config.yaml
image_size: 96
cutout: 0.4
arch: "preact_resnet"
am_softmax_margin: 0.3
lr: 0.0034
magnitude_pruning: 0.7
batch_size: 192
Rows from block 2 of a small image embedding model, named by matrix and row number. Rows with one number belong to one channel. Each number is 128 + 32 x the weight over its row's rms, rounded and kept within 0 to 255. All counts start at 0. Numbers have three digits each.
After each channel's rows are labels from the 100 images, of 14976, where the channel reaches its highest value: "strongest on" is what is common among them; "patch colour" is the nearest of a few named colours to the mean colour under the peak. Only what is clearly more common there than usual is listed. The data: retinal OCT scans (Kermany 2017).
# convs0: first 3x3 conv (model.blocks.2.convs.0.weight, 64x64x3x3, each kernel summed), inputs 0-63
# convs1: second 3x3 conv (model.blocks.2.convs.1.weight, 64x64x3x3, transposed, each kernel summed), outputs 0-63

convs0.51:084128141132089080167094146095133123090131154132052142132147128105051128174098128105055132148102148074121121128088124122164128088142128128123128161128070158121069140086144159121081114170178068
convs1.51:078203120141225128130085128138145115096128164138191128088171209141134113126142159093145143148043148090128151141101164135128167128099128152134128128124105135153096142099128148180183136122156118
strongest on: finding: diabetic macular edema
patch colour: grey

convs0.14:134135057117128128128122097106144112104122072085128147128153137128108118121088128212108128093102128125158092083128036128118080136001132103128128082135128135147132180111131128100120162142128128
convs1.14:176128104119169150127163135117128128128154144115128120076097088064128110104097143100128134128121162149128121120112128138206123135128056136128150128109186128128128128085067226232114099110129143
strongest on: finding: normal
patch colour: grey

convs0.3:102128171115118092128045134115094128097134128128103081146125128128071163128061176082070124118067077056089143094133136106158145128128122160055133128128123128136106128086138114075093128107085097
convs1.3:128201128090128139128128128094186128095148145158114128128119185112187123107169189163128128100064119106141147154117172067128191134119145199156161135128128097141162124109185114114148088155191121
strongest on: finding: choroidal neovascularization
patch colour: grey

convs0.48:180178104128190151128105114162139111128128119128128135128143216166128128114128128142128115128166128174170084158185110215161107154139083137128098085061180128152128128166128199150120150128137095
convs1.48:146057128183110137128089128166120128109128128119149186125177071158128124128149128202144218156091134100140105078147128089104092128148103092099138128119144094157128178147110076111139200141109092
strongest on: finding: normal
patch colour: grey

convs0.23:100135151125093106128074134107128109117135128128077104141138128128040150161121128086029132118067128045093155145123128101141134103154128166098128147128089128138096128063128122073097119128128056
convs1.23:128157107097160168128101122113180122122163154154136119128123181120181113116182158143128156129041133102122149200128160102113161115097128178150213116118128121151128151087128075149209131146169118
strongest on: finding: diabetic macular edema
patch colour: grey

convs0.10:140107109093124128128146128077173074077135073166107120121101101128128094128100128138094105051101117120156141141105086093148128106099162120116137149117100088128158187090127090042042137160163107
convs1.10:122128175123180128062188143097097143172125033085128060128128128119128128159092059097104104141115144128128054128128079128143083136125114112115080136094120128128104128128128198147120112128098167
strongest on: finding: diabetic macular edema
patch colour: white

convs0.5:113156138104128061136056134118099128117133128132123080141128161119023168128041157087091133117086117072080138065112128112165135120121118139083128157145121137149092148099149121085101098128121092
convs1.5:128237107100211135099143141128128106070156146169138122128160202132204104128123176133149128119082147128140140142118180134128181116121115200133137118128152082143120179121146139150128128128155115
strongest on: finding: choroidal neovascularization
patch colour: grey

convs0.4:133107166117083128076128136116163129141180113163130122128128103128128149128128164135092119036104067117131139126128162116139173163070135204070145181105128114128119128089122076032128128103111156
convs1.4:139041144133113128055133150076165138142150147135123118140073099121132128162155175119128148176033132113097156143064153148128135109122073175145141147141128157122149132082058092128164128128152109
strongest on: finding: drusen
patch colour: grey

convs0.42:077102118122098121088103128092142086145128111109136128104128076087128091089138153110119128107124104094067139114054123110073151154124128126113176128148027098071145076115070064111118114128117157
convs1.42:128175169184128121116037100144141128064116069073138126128128155172202153119128115128128128111128130128128070135098050100123100132128203091128085114128103111132072152120140111119118138124108084
strongest on: finding: normal
patch colour: grey

convs0.37:127117147126118128119086149128098133128144043141081084143128124128128172089072162139102074060109081116125123109128155117113156155075119162074128169101134128128119174100122071093128128057054155
convs1.37:165070168132080128104133177077139139118157128153128084160100076128111130145128166122128128148063153102119161146059152123128133114113098171150164144139128120147131132122066091005171128129117132
strongest on: finding: choroidal neovascularization; finding: drusen
patch colour: grey

convs0.21:072135158128098057135062128098110128128128128128128120132128128128055150158060150080093133128092103052071151134115128114156139106144128148064128135138094137128077128096138123102097114128130031
convs1.21:082207119089195142142093128116150128084162161153161128128133207128175113071176185104150134138077139073128158140086163160122177124117133179152157126118115119154129133101146129159170137132169119
strongest on: finding: choroidal neovascularization
patch colour: grey

convs0.61:114159137117076128118067144080148136128152128135081097147128148139036128155128128127031131097080128083137154137140128076095128125169128151128136145128112151128108156068108170078092122141119046
convs1.61:128173122122164136129071154126201071104156132133134124093138169151158101124166154107161141128036122109120117145118128061123140067071128147162137128119128120130128199120128080187184128128165095
strongest on: finding: drusen
patch colour: grey

convs0.38:121145122025138121096164118128133134216112128128213084073128142121128120202103182106181121156142152128128128167121128126134167128099114128128128138169123146119172082141138128155164128124104193
convs1.38:128169105204110133168056165113138128138137116104136144128084145065102099153119128102128134124048073128109095120128126118122098155121099105111181128197108149128092148128237094125140118128119151
strongest on: finding: diabetic macular edema
patch colour: grey

convs0.16:163084138143059158138109199104169088139186135140115162128113076128184095128151128128098128085089128093142141141138128142144128126145141160136149208083126051137128158087133133078088149181152154
convs1.16:156087097074091121109128128120181153164128185128128117112113075128128080171165136128143178222040132172114128115099128115116128116167076150136145128098115088136186150120095072130140128128130092
strongest on: finding: drusen
patch colour: grey

convs0.39:122110143126110128114117167137201100155161143126147129121150119128128106128128128160149144158159140056145162128115121138141128091133146136128142252046117059110070091145122128176128115175173161
convs1.39:128122113108117134116120128132172140135148133120093131075090070077128124128160146113132173115016078117092128128058134113128128081114063133106136085128104128097163164063098088099143128124065139
strongest on: finding: drusen
patch colour: grey

convs0.7:164190116117167095122104123132133128114126137128128136128138211140128128128109120133128126128139102151143099148149128202157120128133030132128138101011164128085133128128128220142135143144137074
convs1.7:139079128160088134128080128156114148110128128092128174125172080170142132110152121181141184148117128117128104096160098068117060128163120054118119134131138075173128165157077050089132175139114112
strongest on: finding: normal
patch colour: grey

convs0.56:134138157137128128121141190139207124180203121151150109134128117128128150128128128146129128128147079128132149114137143128134133103083132176095170255115135075116119128127168128107128128142128140
convs1.56:140037124144114128032128145087207128125139153119094128125085060116128126170146179101128149179063110137083128135081140122128128140128088167147149115115128149124123139073068116128154128111122142
strongest on: finding: drusen
patch colour: grey

convs0.58:141162128078136139114167118128201128128104119106161141081108154106121115171121165128144066126121216137107128228135082101165122128067128117164128128162118161128181128143133144167192100128104139
convs1.58:109183128153088162147062159121158151158132095102128128110100128103103128140212153128128109115077121118128091121123132108128117160125093113128164158222110144195105162124194087074148132128120191
strongest on: finding: diabetic macular edema
patch colour: grey; white

convs0.36:187211115128215106128140121140140128152128150128128132128135241136128128128128128144128138140156131168162128160148128186177128147134105165128134128078157148117143128128128220192170145128150135
convs1.36:135087128173083128128063128157128128103128128079128177122140101163128111124156114137133149138124128064128078121128093056078035142173115051096145128156128128171095168136128070087139135119116151
strongest on: finding: normal
patch colour: grey