{
  "dataset": "retinal OCT scans (Kermany 2017)",
  "train_examples": 24607,
  "embedding_dim": 192,
  "eps": 1e-08,
  "batch_size": 192,
  "warmup_steps": 520
}
Rows from block 6 of a small image embedding model, named by matrix and row number. Rows with one number belong to one channel. Each number is 128 + 32 x the weight over its row's rms, rounded and kept within 0 to 255. All counts start at 0. After the name is the row's rms in percent of the matrix's.
Before each channel's rows are labels from the 100 images, of 14976, where the channel reaches its highest value: "responds to" is what is common among them; "colour at peak" is the nearest of a few named colours to the mean colour under the peak. Only what is clearly more common there than usual is listed. The data: retinal OCT scans (Kermany 2017).
# convs0: first 3x3 conv, stride 2 (model.blocks.6.convs.0.weight, 256x128x3x3, each kernel summed), inputs 0-127
# convs1: second 3x3 conv (model.blocks.6.convs.1.weight, 256x256x3x3, transposed, each kernel summed), outputs 0-85

responds to: finding: normal
colour at peak: grey
convs0.88 109 [135 128 128 128 162  24 119 133 166  44  35 112 100  81 194 146  91 128 118 171 136 155  88 128 186 128 106 111 104 163 110  78  90 106 123 127 149  79 128  26 128 128 119  78 110 128 128 138  99  69 120  48 105 109 123 128 105 138 145 168  87 159 128 109 131 137 136 128 117 157  96 106 122 198 118 145 165 128 111  78 124 128 141 121 128  59 135  92 106 179 128 128 101 128 150 128 143  92 165 128 138 128 158 134  97 113 143 156 128 128 102 185 110 108 143 128 145 152 146 157 163  97 116 179 103 128  89  93]
convs1.88 108 [ 66 128 132 128 145  78  98 128 128 109  73  75 157 116 128 116 128 136 160  74 119 133 113 136 155 180 135 126 101 128  71 116 120 117 200 153 128 201 128  93  93 128 128 156 103 147 109  98 128 121 144  67  69 128 131 148  78  90 145 135 128 133 134 147  71 134 144 117  73 129 106 162 133  62 115 126 123 108 128 120  62  55 120 128 128 128]

responds to: finding: diabetic macular edema
colour at peak: grey
convs0.8 114 [191 119 148 210 126 132 237 123 163 112 103 122 128 130 128 128 111 128 163 128 128 119 128 210 134 143 128 172 128 149 108  86 100 133 142 143 158 155 199 143 103 141  93 109 106 194 148 156 135 116 168 103 128 129 102 128 123 168 120  93 105 134 136 194 139 137 128 181 117 161 137 128 113 112 128 112 128 221 188 119 130 107 112 134 137 129 120 149 128 134 236 141 174 117  90 137  79 107  79 164 204 106 128 128 128 119 162 101 128 131  97 128 128 210 128 134 118 117 197 128  90 133 117 164 146 128 131 136]
convs1.8 088 [120  53  68 236 157 139 168 109  82 128 128 128 128 128 146 128 123 135 120 141  98 101 128 128 128 128 109 115 147  64 120 108 154 136 128 128 159 151 149 143  72  74 120 114  99 128 137 162 143 147 145 128 119 111 119  70 156 149 123 197 134  92 150 142 167 176 120 128 100 137 195 153 157 139 144  85 183 138 169 111 155 138 102 123  70  94]

responds to: finding: choroidal neovascularization
colour at peak: grey
convs0.223 099 [128 128 162 128 151 154 133 133 117 186 100 133 132 119 107 137 132 136 151 128 138 161 197 128 123 128 148 131 144  99 199 128 137 214 158 146  97 147 180 145 143 128 111  93 116 128 179 128 145 146 136 107 220 143 143 128 149 133 115 128 156 128 142 133 128 148 157 181 123 119 216 194 140 100 175 123 121 136 128 162  75 148 122 160 109 149 169 197 202 108 159 123 128 145 128 212 128 119 146 128 128  97 128 128 151 194 107 128 128 195 162 117 137 137 137 128 139 118 142 128 139 198  65 116 128 162 235 128]
convs1.223 073 [178 112 128 136 106 154 214 112 128 161 167 180  99 128 122  74 128 144 128 140  84 128  50 117 109 128 128 143  97 175 184 127 150 145  64 119 189  79 128 121  99 119 143 118  78 120 196 121 128 128 112 176 172 160 123 118 163 137 128 128 184 145 128 111 153 116 119 144 168 165 150 134 111 149 105 124 128 142 124 128 118 157  95 130 118 161]

responds to: finding: normal
colour at peak: grey
convs0.7 131 [128 128 128 113 175  69 128 107 198  93  45 129 110  98 214  98 128 128 126 140 107 128 101 134 245 128  90 124 121 195 112  81 105 108 128 152 166 124 128  84 133 128 139  54 112 117 111 132 124 119 128  71 108 110 121 137 132 140 140 183 128 164 110 107 128 137 128 128 123 214 122 119 121 184 116 132 176 128  99 128  97 122 181 135 139  89 128 103 128 253 125 128 128 118 144 128 133 128 142 124 138 128 170 128 113 128 138 148 128 128 116 169 128 128 132 152 137 186 151 154 151 113 137 232 123 112 118 118]
convs1.7 117 [ 63 122 128 147 140  45 125 123 128 128  56  67 148  98 133 114 128 137 142 122  82 128  94 128 142 154 120 128 128  98  62 128 123 113 195 142 128 210 128 128  59 128 105 166  64 139 111  85 128 128 116  62  53 128 154 136  95  77 131 140 117  77 132 139  75 133 128 117  64 121 121 172 129  46 125  73 127 128 136 102 120  56 101 131 128 101]

responds to: finding: normal
colour at peak: grey
convs0.126 112 [128 128 128 128 168  51 120 135 180  25  82 111 108 118 215 145 138 122 121 181 136 153  95 128 194 128 120 124 115 180  98  72 111 112 125 142 177  74 128  42 135 128 133 112 123 139 112 137 121  98 113 103 110 125 113 128 107 128 158 209 126 197 121 112 120 140 136 128 122 166 121 114 128 204 128 158 175 128 125  89 128 128 163 121 128 108 138 108 119 196 128 139  92 122 179 137 161 107 162 128 128 128 196 134 109 114 140 184 128 133 104 203 117 128 146 128 152 167 128 158 174 108 128 191 116 122  98  84]
convs1.126 093 [ 81 128 133 128 149  73 102 134 133  97  82  94 167 113 128 108 124 138 158  61 114 134 106 128 157 188 123 134 102 128  83 112 120 123 200 155 128 200 128  89  87 128 128 163  88 151 120 102 128 122 136  89  75 128 127 149  73  68 140 128 128 134 133 156  83 128 148 118  82 114 106 153 140  66 111 113 116 111 134 115  54  59 104 131 128 128]

responds to: finding: normal
colour at peak: grey
convs0.220 102 [128 161 128 128 175  92 132 134 209 126  74 134 116 104 221 101 142 135 128 135 133 123  94 128 187 128 120 128 116 198 140 118 128  83 128 184 160 138 119  96 158 149 138 103 122 176 112 159 128  87 135  91  97 128 133 128 155 139 140 201 149 171 128 128 155 143 152 143 129 175 117 108 127 214 122 128 160 128 163 134 128 128 172 135 136 115 128  39 128 214 148 194  68 128 152 133 148 122 136 128 134 119 152 165  60 120 128 173 128 146 103 172 145 128 155 142 150 194 128 176 180  74 152 178 136 109 115 107]
convs1.220 168 [ 43 128 147 128 137  61 109 132 132 128  55  46 158 104 131 103 123 132 140 103 119 133  94 133 154 164 128 128 128 128  51 128 124 122 176 140 133 180 128 119 111 139 120 159 111 142 116  72 128 128 113  52  45 128 135 145  75  84 148 128 128 113 132 150  49 128 151 133  53 128 128 149 123  32 116 124 121 123 128 109 108  34 122 131 141 106]

responds to: finding: drusen
colour at peak: grey
convs0.199 110 [124 128 115 106 151 188 133 128 133 162 133 145 193 178 124 128 200 143 128 131 128 128 128 123 117  82 128 160 174  80 146 178 135 128 152 169 101 128 128 179 128 132 109 167  90  95 160  65 128 159 135 142 158 166 128 128 121 122 128 128 138 118 124 121 145 134 125 143 133 109 170 173 152 152 128 135  74 101  65 150 148 141  84 160 133 206 148 124 225 114 135 128 133 135 138 174 135 147 135 122  84 124 101 159 128 190  98 135 166 194 123 236 146 148 114 128 128  80  75  81 183 128 145  87 157 128 206 153]
convs1.199 085 [128 136 135 136  78 128 138  92 111 146 128 128  74 108 119  75 140 169 126 121 130 151  64 128  99 117 128 147 155 163 128 162 171 110 119  51 169 121 107 128 105 128  79 128 109   5 157  86 138 162  96 128 128 255 151 125 128 128 128 155 207 130 204 115 128 128 128 167 128 190 122 115  80 128  85 111 135 128 128 136 135 128 120 105 113 128]

responds to: finding: choroidal neovascularization
colour at peak: grey
convs0.52 098 [144 151 182 131 168 148 128 132 121 114  62 133 128  98 114 143 128 128 142 128 138 189 191 128 125 122 144 128 128 114 148 128 128 227 182 128  99 146 189 154 136 125  83  82  98 129 161 128 128 128 135  87 192 146 150 128 149 136 117 122 137 128 144 133 128 131 160 155 128 118 181 171 144  74 194 120 128 146 128 157  66 156 107 156 104 137 181 226 152 117 141 128 105 149 128 139 128 148 113 132 128  48 128 128 182 132  99 128 128 139 150  96 129 128 133 129 142 102 134 127 141 255  62 132 128 190 160 128]
convs1.52 086 [213 123 115 134 120 174 196 128 128 149 179 215 118 128 128 118 124 137 128 143  80 122  89  94 117 128 136 140 106 128 211 134 136 144 102 136 142 111 131 123  93 104 128 121  73 128 158 146 128 128 142 208 210 134 128 128 192 143 109 128 142 128 120 120 193 117 116 139 180 128 135 134 120 173 126 114 128 136 138 128 133 205  91 143 122 162]

responds to: finding: normal
colour at peak: grey
convs0.216 129 [128 128 128 115 171  91 121 128 194  60  80 120 128 114 227 122 128 128 119 163 123 139 114 123 238 128 105 128 124 194 113  92 122 116 128 137 171 115 111  91 128 128 140  89 119 136 120 128 118 122 128 107 113 128 128 137 125 128 148 199 128 176 110 113 128 135 128 128 112 198 128 124 120 214 128 140 208 128 106 128 122 128 198 124 138 109 133 107 125 251 118 128 118 134 146 139 140 131 140 122 128 128 172 139 116 124 128 155 128 139  96 193 128 112 132 145 139 210 146 174 172 125 133 220 124 125 107 128]
convs1.216 107 [ 66 122 128 128 153  45 111 132 128 125  73  68 164 109 128 101 128 124 147 103  91 128  84 128 148 175 128 123 122 117  75 128 122 128 205 153 128 215 128 122  88 128 115 172  79 147 111  88 128 123 113  75  67 128 147 148 100  84 131 133 116  91 128 146  85 128 135 109  69 114  99 162 142  51 125  93 123 120 136 107 104  50 105 133 128 110]

responds to: finding: diabetic macular edema
colour at peak: grey
convs0.38 123 [197 133 128 216 117 115 235 134 163 122 114 128 128 115 128 133 118 128 155 118 137 106 128 203 132 150 150 181 137 128 112  92  95 128 151 137 142 159 173 128 134 117 110 118  91 185 135 174 143 113 190 110 131 100  92 128 128 165 113 128 128 128 128 211 143 140 128 183 128 168 142 128 128 102 128  78 128 215 182  98 116  81 128 128 140  94 109 137 128 140 232 147 174 105  87 136  82 122 120 192 185 105 128 120 135 128 146  96 128 119 149 128 132 200 141 128 128 128 201 128 129 138 118 164 152 133 128 152]
convs1.38 096 [128  63  76 206 153 128 153 106  89 143 117 128 128 128 137 128 112 137  96 143 100 104 128 128 128 128 101 117 144  77 128 118 137 128 122 115 154 144 135 146  54  71 113 119  81 128 134 146 128 164 145 128 114 100 118  50 144 114 115 179 128  85 161 135 148 146 115 128  99 139 193 129 152 128 140  87 162 136 150 110 151 135 112 114  73  96]

responds to: finding: diabetic macular edema
colour at peak: grey
convs0.127 112 [128  96 128 122 101  68 136 128 157  76  51 128 128  36 146 128 110 123 128  83 120 111 104 128 165 108 127 139 128 163  61  92  79 113 128 136 114 123 130  69 128 128 108  19 111  95 119 134 120 156 128  40  99  60  79 128 128 131 128 128 139 128 124 112 128 108 131 146 123 168 119 109 121 108 121 104 150 134  86  50  95  34 154 128 128  48  68 128 114 176 131 140 189 114 128 109 106 128 110 131 130 104 131  75 128  91 128 128 111 106  77 128 110 138 138 128 147 161 154 147 133 128 104 163  83 117  80 150]
convs1.127 128 [100 124 123 189 132  58 128 125  95 140  95 109 136  62 154  85 121 138 132 128  54 121  71 140 128 149 115 115 128  64  92 134 130 122 173 125 153 188 128 128  52 128  78 173  64 130 137  72 110 134 110  95 100 103 160 103  93  77 128 174 123  63 156 128  82 119 117 128 105 136 159 149  93  81 124  51 142 128 128 100 128 128  49 128 102  86]

responds to: finding: normal
colour at peak: grey
convs0.93 115 [128 128 128 128 160  68 115 134 206 114  74 107 111 102 233 140 128 139 128 149 143 145 101 128 213 128 125 123 112 194 128  78 113 108 121 122 183  87 104  53 128 128 128  84 124 128 114 143 139  77 120  70 105 128 123 128 114 137 134 210 140 181 128 110 132 152 132 128 125 197 128 100 121 218 128 133 157 128 124 134 124 112 154 139 137 111 128  90 128 216 128 128 108 120 182 141 154 119 169 128 128 128 166 147 104 139 159 175 128 147 128 199 133 128 139 128 163 160 153 143 155 103 135 214 128 123 128  80]
convs1.93 117 [ 45 128 132 140 141  47 116 128 128 128  56  48 152 100 128 115 122 128 141 114 110 132 120 134 144 152 132 128 128 128  52 128 116 115 187 144 128 197 128 128  88 128 109 160  90 144 113  92 128 128 129  54  44 128 138 145  71  84 137 134 128 106 133 141  68 140 134 120  55 122 120 170 130  38 115 100 128 128 134 119 107  39 109 128 128 119]

responds to: finding: diabetic macular edema
colour at peak: grey
convs0.197 108 [218 128 128 155 128 122 204  88 175 157 138 146 175 128 128  68 161  92 169  95  79  96 128 148 134 143 119 176 153 159 121 128 113 128 132 152 189 198 145 128 128 133 161 128 155 181 128 166 142 158 155 119 128 121 109 128 133 151  93 128 138 128 130 161 179 169  96 194 142 144 131 128 134 143 101  54 101 175 144 125 110  99 117 158 188 128 103 112 134 136 198 174 202 108 110 152 109 139 128 160 151 169 128 118  68 128 166 126 109 146 128 136 128 223  77 115 151 128 154 115 149 128 138 149 165  76 169 163]
convs1.197 086 [110 128 128 232 128 128 128  62 128 158 128 118 128  66 132  99 128 108  87 146 103 139 128 137 105 119 100 128 163  87 119 104 118 128 119  22 136 128 128 159  80 128  82 134 108  79 128  77 128 137  73 128 117 113 103 106 128 109 138 180 128  93 178 128 115 112 128 128 117 110 133 126 113 120 113 111 191 122 102  40 140 118 122  45 116  85]

responds to: finding: normal
colour at peak: grey
convs0.113 130 [128 128 128 121 205  90 121 124 194  94  74 119 128 110 234 106 128 128 128 150 122 140  83 128 229 128 104 115 116 197 135 106 128 108 128 142 196 128 110  84 135 128 133  80 103 134 108 128 125 115 124  94  90 128 128 134 117 147 152 201 125 181 114 109 137 135 128 126 120 198 124  90 120 204 125 135 193 128 118 123 128 128 188 122 138 121 136  96 119 237 117 128 101 128 147 128 142 124 146 124 128 128 172 151 108 124 141 167 128 128 123 182 128 120 135 134 151 206 128 149 175 114 140 214 120 116 113 111]
convs1.113 123 [ 56 123 128 128 150  43 106 141 128 119  70  58 167 117 128 112 128 133 145 106  96 128  92 128 149 167 133 128 121 121  62 115 114 123 197 144 124 205 128 119  84 128 116 168  90 144 113  83 128 123 115  67  55 128 143 146  83  99 130 133 123  94 128 143  65 128 134 121  65 116 112 159 133  45 117  93 124 121 135 110  97  45 104 132 128 109]

responds to: finding: choroidal neovascularization
colour at peak: grey
convs0.148 098 [119 144 170 128 169 134 128 138  84 128 108 146 128 107 112 156 128 121 128 108 147 174 163 128  95 128 149 128 128 107 177 128 127 185 138 116  93 123 189 137 142 114 120  86 134 128 147 128 132 134 128 118 156 134 173 128 155 128 106 102 139 121 180 125 123 112 170 128 142 114 165 156 147  90 212 120 128 130 131 168  81 157 111 159  85 128 182 241 153  28 133 115  93 148 128 152 128 143 126 113 128  97 128 138 234 131  88 128 116 153 159 119 128 128 145 121 141 106 128 136 156 215  21 120 128 204 178 128]
convs1.148 089 [217 109  95 128 118 167 181 128 128 147 188 215 118 128 117  92 128 145 128 151  95  92  93  84 117 128 128 131 105 147 217 119 136 153 108 135 124  96 164 121 114 103 138 116  92 128 161 154 128 124 129 212 215 135 128 121 182 142  94 128 142 128 111 120 181 128  98 133 211 137 128 131 119 179 120 128 128 122 145 128 128 202 100 134 124 157]

responds to: finding: diabetic macular edema
colour at peak: grey
convs0.211 125 [134  97 128 168 135  73 128 124 146 151  46 124 128  32 128 124 123 110 113 102 124  96 105 138 166 139 125 128 128 147  86 101 126 117 128 147 148 139 141  67 134 117 111  10  92 154 128 162 137 101 143  31  97  46 121 122 122 160 103 121 134 128 131 143 112 164 114 156 135 172 104 101 120 142 128 113 134 185 157  99  62  22 132 134 128  36  95 128 127 177 143 146 128  67 109 159 106 145 123 174 151  97 130 108 121 125 172 124 106 126 129 128 128 128 142 128 143 137 177 138 147 128 104 176 147 108 117 124]
convs1.211 104 [101  70  95 255 149 101 120 110  92 128  58 107 146  91 156 128 128 128 138 146  97 128 128 135 128 134 110 120 128  67 105 122 123 116 175 128 128 211 125 145  28 112  92 153  62 128 111 119 128 128 121  91  91  92 134  37 118  75 128 191 118  84 158 128 122 148 128 128  81 128 138 199 145 112 142  55 195 122 132 109 134 119  92 128  71  85]

responds to: finding: drusen
colour at peak: grey
convs0.57 081 [ 61 124 128 132 137 128 137  50 125 117 113  27 122  99 123  81 148  97 132 163  73 128 123 115  98 138  93 139 148 123 164 105 115 133  49 101 128 118 128 128  52 149 128 114 141 128 128 111 128 144 128 128 141 128 119 132  59 129 130 128  84 128 102 128 143  88 134 137  87  74 145 132  51 112  91 133 128 128 134 126 106 113 128 135 123 128 136 128 175  70 118 117 109 146 139 186 128  52  84 125 128 128 122 113 124 199 120 142 137 179 100 140 154 151  60  26  51 121  68 128 160 128 125 102 108  72 158 116]
convs1.57 096 [157 116 146 147  87 155 196 150  76 123 181 145 108 123 134 120 159 131 169 128 149 149 128 141 132 102 130 128 128 130 170 150 115 159 117 128 167 114 182 124 132 121 154 103 147 115 109  80  27 172 102 171 165 135 161 132 167 134 119 168 125 156 192 121  77 150 112  28 174 149 102 116  69 148 109 160 162 112 129 121 119 140 120 125 117 129]

responds to: finding: diabetic macular edema; finding: drusen
colour at peak: grey
convs0.175 055 [137 151  57 159 128 128  75 116 157 104 142 152 139 128 123 125 134 114 117 139 118  52 128 128 164 131 128 146 131 141 135 150 153 128  75  41 128 127 140 128 128 191  95 143 101 128 130 145 128 128 114 146 128 128 158  98 128 166 113 125 166 117 166  88 111 174  64  63 167 163 128 145 149 117 128  73  77 113 146  87 136 106  90 172 159 128 111 114 173 171  77 191 149 110  91 175  97 149 110 146 110 102 107 115 128 151 128 146  81 194 195 115 165  90 105   0 139  81 128  73 120 128 113 147 127 119 143 121]
convs1.175 121 [109 147 116 159  98  94  88 105 119 128 128  98  84 104  99  98 184 122 135 174 112 155 128 110  89 121 204 161 168 132  94 116  90 132  80 106 100 103 103 165 117 127 128  94 123  63  98  80 100 104 109 128 120 107 110 158 128 162 111 151  99 111 149 111 123 146 113  75 113 109  68 139 119  95 130 114 151 105 128 104 155  90 134  87 115 128]

responds to: finding: normal
colour at peak: grey
convs0.74 121 [128 128 128 128 175  57 128 118 190 137  61 132 120  74 189 102 122 128 116 128 118 124  80 128 234 136 117 116 120 204  82  85 115 100 128 130 166 128 128  62 128 128 133  54 114 138 111 144 133  90 128  54  97  97 110 128 130 150 128 165 146 152 122 116 111 167 131 123 143 199 120 105 125 189 124 128 168 133 144 115  87 109 177 128 133  84 128 105 117 234 128 128 112  95 128 158 128 129 150 142 135 126 150 144 111 147 165 133 128 142 110 160 128 117 138 135 144 188 157 152 175 103 138 220 122 103 123  79]
convs1.74 116 [ 73  93 128 194 139  50 123 120 119 122  72  80 151 111 138 117 128 128 135 134  70 128 112 128 142 150 126 128 122 103  75 128 117 123 196 142 128 206 135 128  37 128  95 163  58 134 107  99 110 128 124  77  73 101 146  94 105 115 128 157 112  70 128 133  98 140 128 112  74 128 117 179 135  51 127  56 160 128 128 104 128  67  74 132 115  93]

responds to: finding: diabetic macular edema
colour at peak: grey
convs0.29 125 [146  95 128 135 135  61 128 123 162 145  35 125 128  36 153 114 111 128 127 133 120 123 116 128 188 139 128 111 120 193  92 111 117 116 128 135 167 140 128  72 135 138  97  10  94 138 128 162 154  71 128  22 101  67 128 139 105 146 146 134 143 164 130 128 122 164 128 144 126 175 119  99 121 139 128 128 138 159 154  68  81  71 136 160 122  40 128 120 122 193 141 143 124 114 128 142 128 135 144 156 155  93 173 108 110 127 180 128 119 129 119 136 128 128 136 128 152 146 177 124 142 122 113 191 135 115 100  74]
convs1.29 100 [101  76 128 252 135  91 118 115 101 120  81 104 154 109 148 128 121 128 138 141  70 128 128 133 128 144 105 109 123  85 101 124 128 123 184 134 128 225 134 140  14 113  84 159  49 134 106 128 101 128 128  99  99  97 136  45 114  84 128 186 110  85 158 128 116 156 128 122  88 128 128 203 140 108 140  50 189 128 128 102 140 105  84 128  76  88]

responds to: finding: diabetic macular edema
colour at peak: grey
convs0.182 099 [ 97 146 116 103 111 186  54 114 128  55 143 108 148 102 128 128 137  95 111 133 105 128 128 102 128 138 117  63 139 122 155  89  89 128 128 128 131  75 135 183  76 178 124 128  91 138 128  85  94  87 131 136 128 128  98  97  70 179 127 165 104 112  95  80 157 128 118  82  85 101 128 137 108 136 112 125 128 105 128  88 121 135 128 171 128 140 128  73 125 128 130 137  40 128 152 104 134  83 120 116 128 130  96 111 115 123  72 128 128 121 108 191 192  66  99  30 123 128 102 108 101 128 176 111  60 128 100  36]
convs1.182 093 [128 146 128 166  81 128 196 136  74 198 128 128  96 128 156  60 117 129 145 113 128 124  77 141 123  93 128 119 164  88 128 140 128 140  73 119 201  80 137 114 102 128 150 101 104 108 161  94 119 128  77 128 128 122 169 120 131 141 128 162 142 128 119 128 130 143 123 128 116 138 171  84  95 118 128 128 181 128 111 142 138 130  83 128 126 114]

responds to: finding: drusen
colour at peak: grey
convs0.5 099 [128 128 129 103 141 171 135 128 115 180 122 128 169 128 117 128 163 128 128 142 128 147 150 128 110 115 128 164 177  70 151 168 137 171 146 162 130 152 148 167 128 131 128 136 106 113 154 105 144 168 136 128 188 137 128 133 128 139 128 128 145 118 121 117 133 148 148 176 128 107 207 195 140 128 128 133  90 111 107 147 122 139 101 157 128 158 157 136 255 107 165 128 128 128 139 211 136 121 148 128 119 123  98 128 128 219  93 128 128 218 142 172 146 152 128 128 138  91  71 110 150 140 128  83 135 128 252 152]
convs1.5 084 [134 109 128 128  75 134 165  90 128 158 134 128  47 128 117  83 135 172  96 118 122 128  60 128  87 105 128 150 137 205 135 143 177 114  81  68 193  79 114 128 109 128 122 109 114  25 203 105 146 129  93 133 133 231 124 118 136 128 128 135 225 141 152 110 128 128 123 175 134 192 133 110  64 128  87 134 138 128 120 138 110 128 113 120 119 155]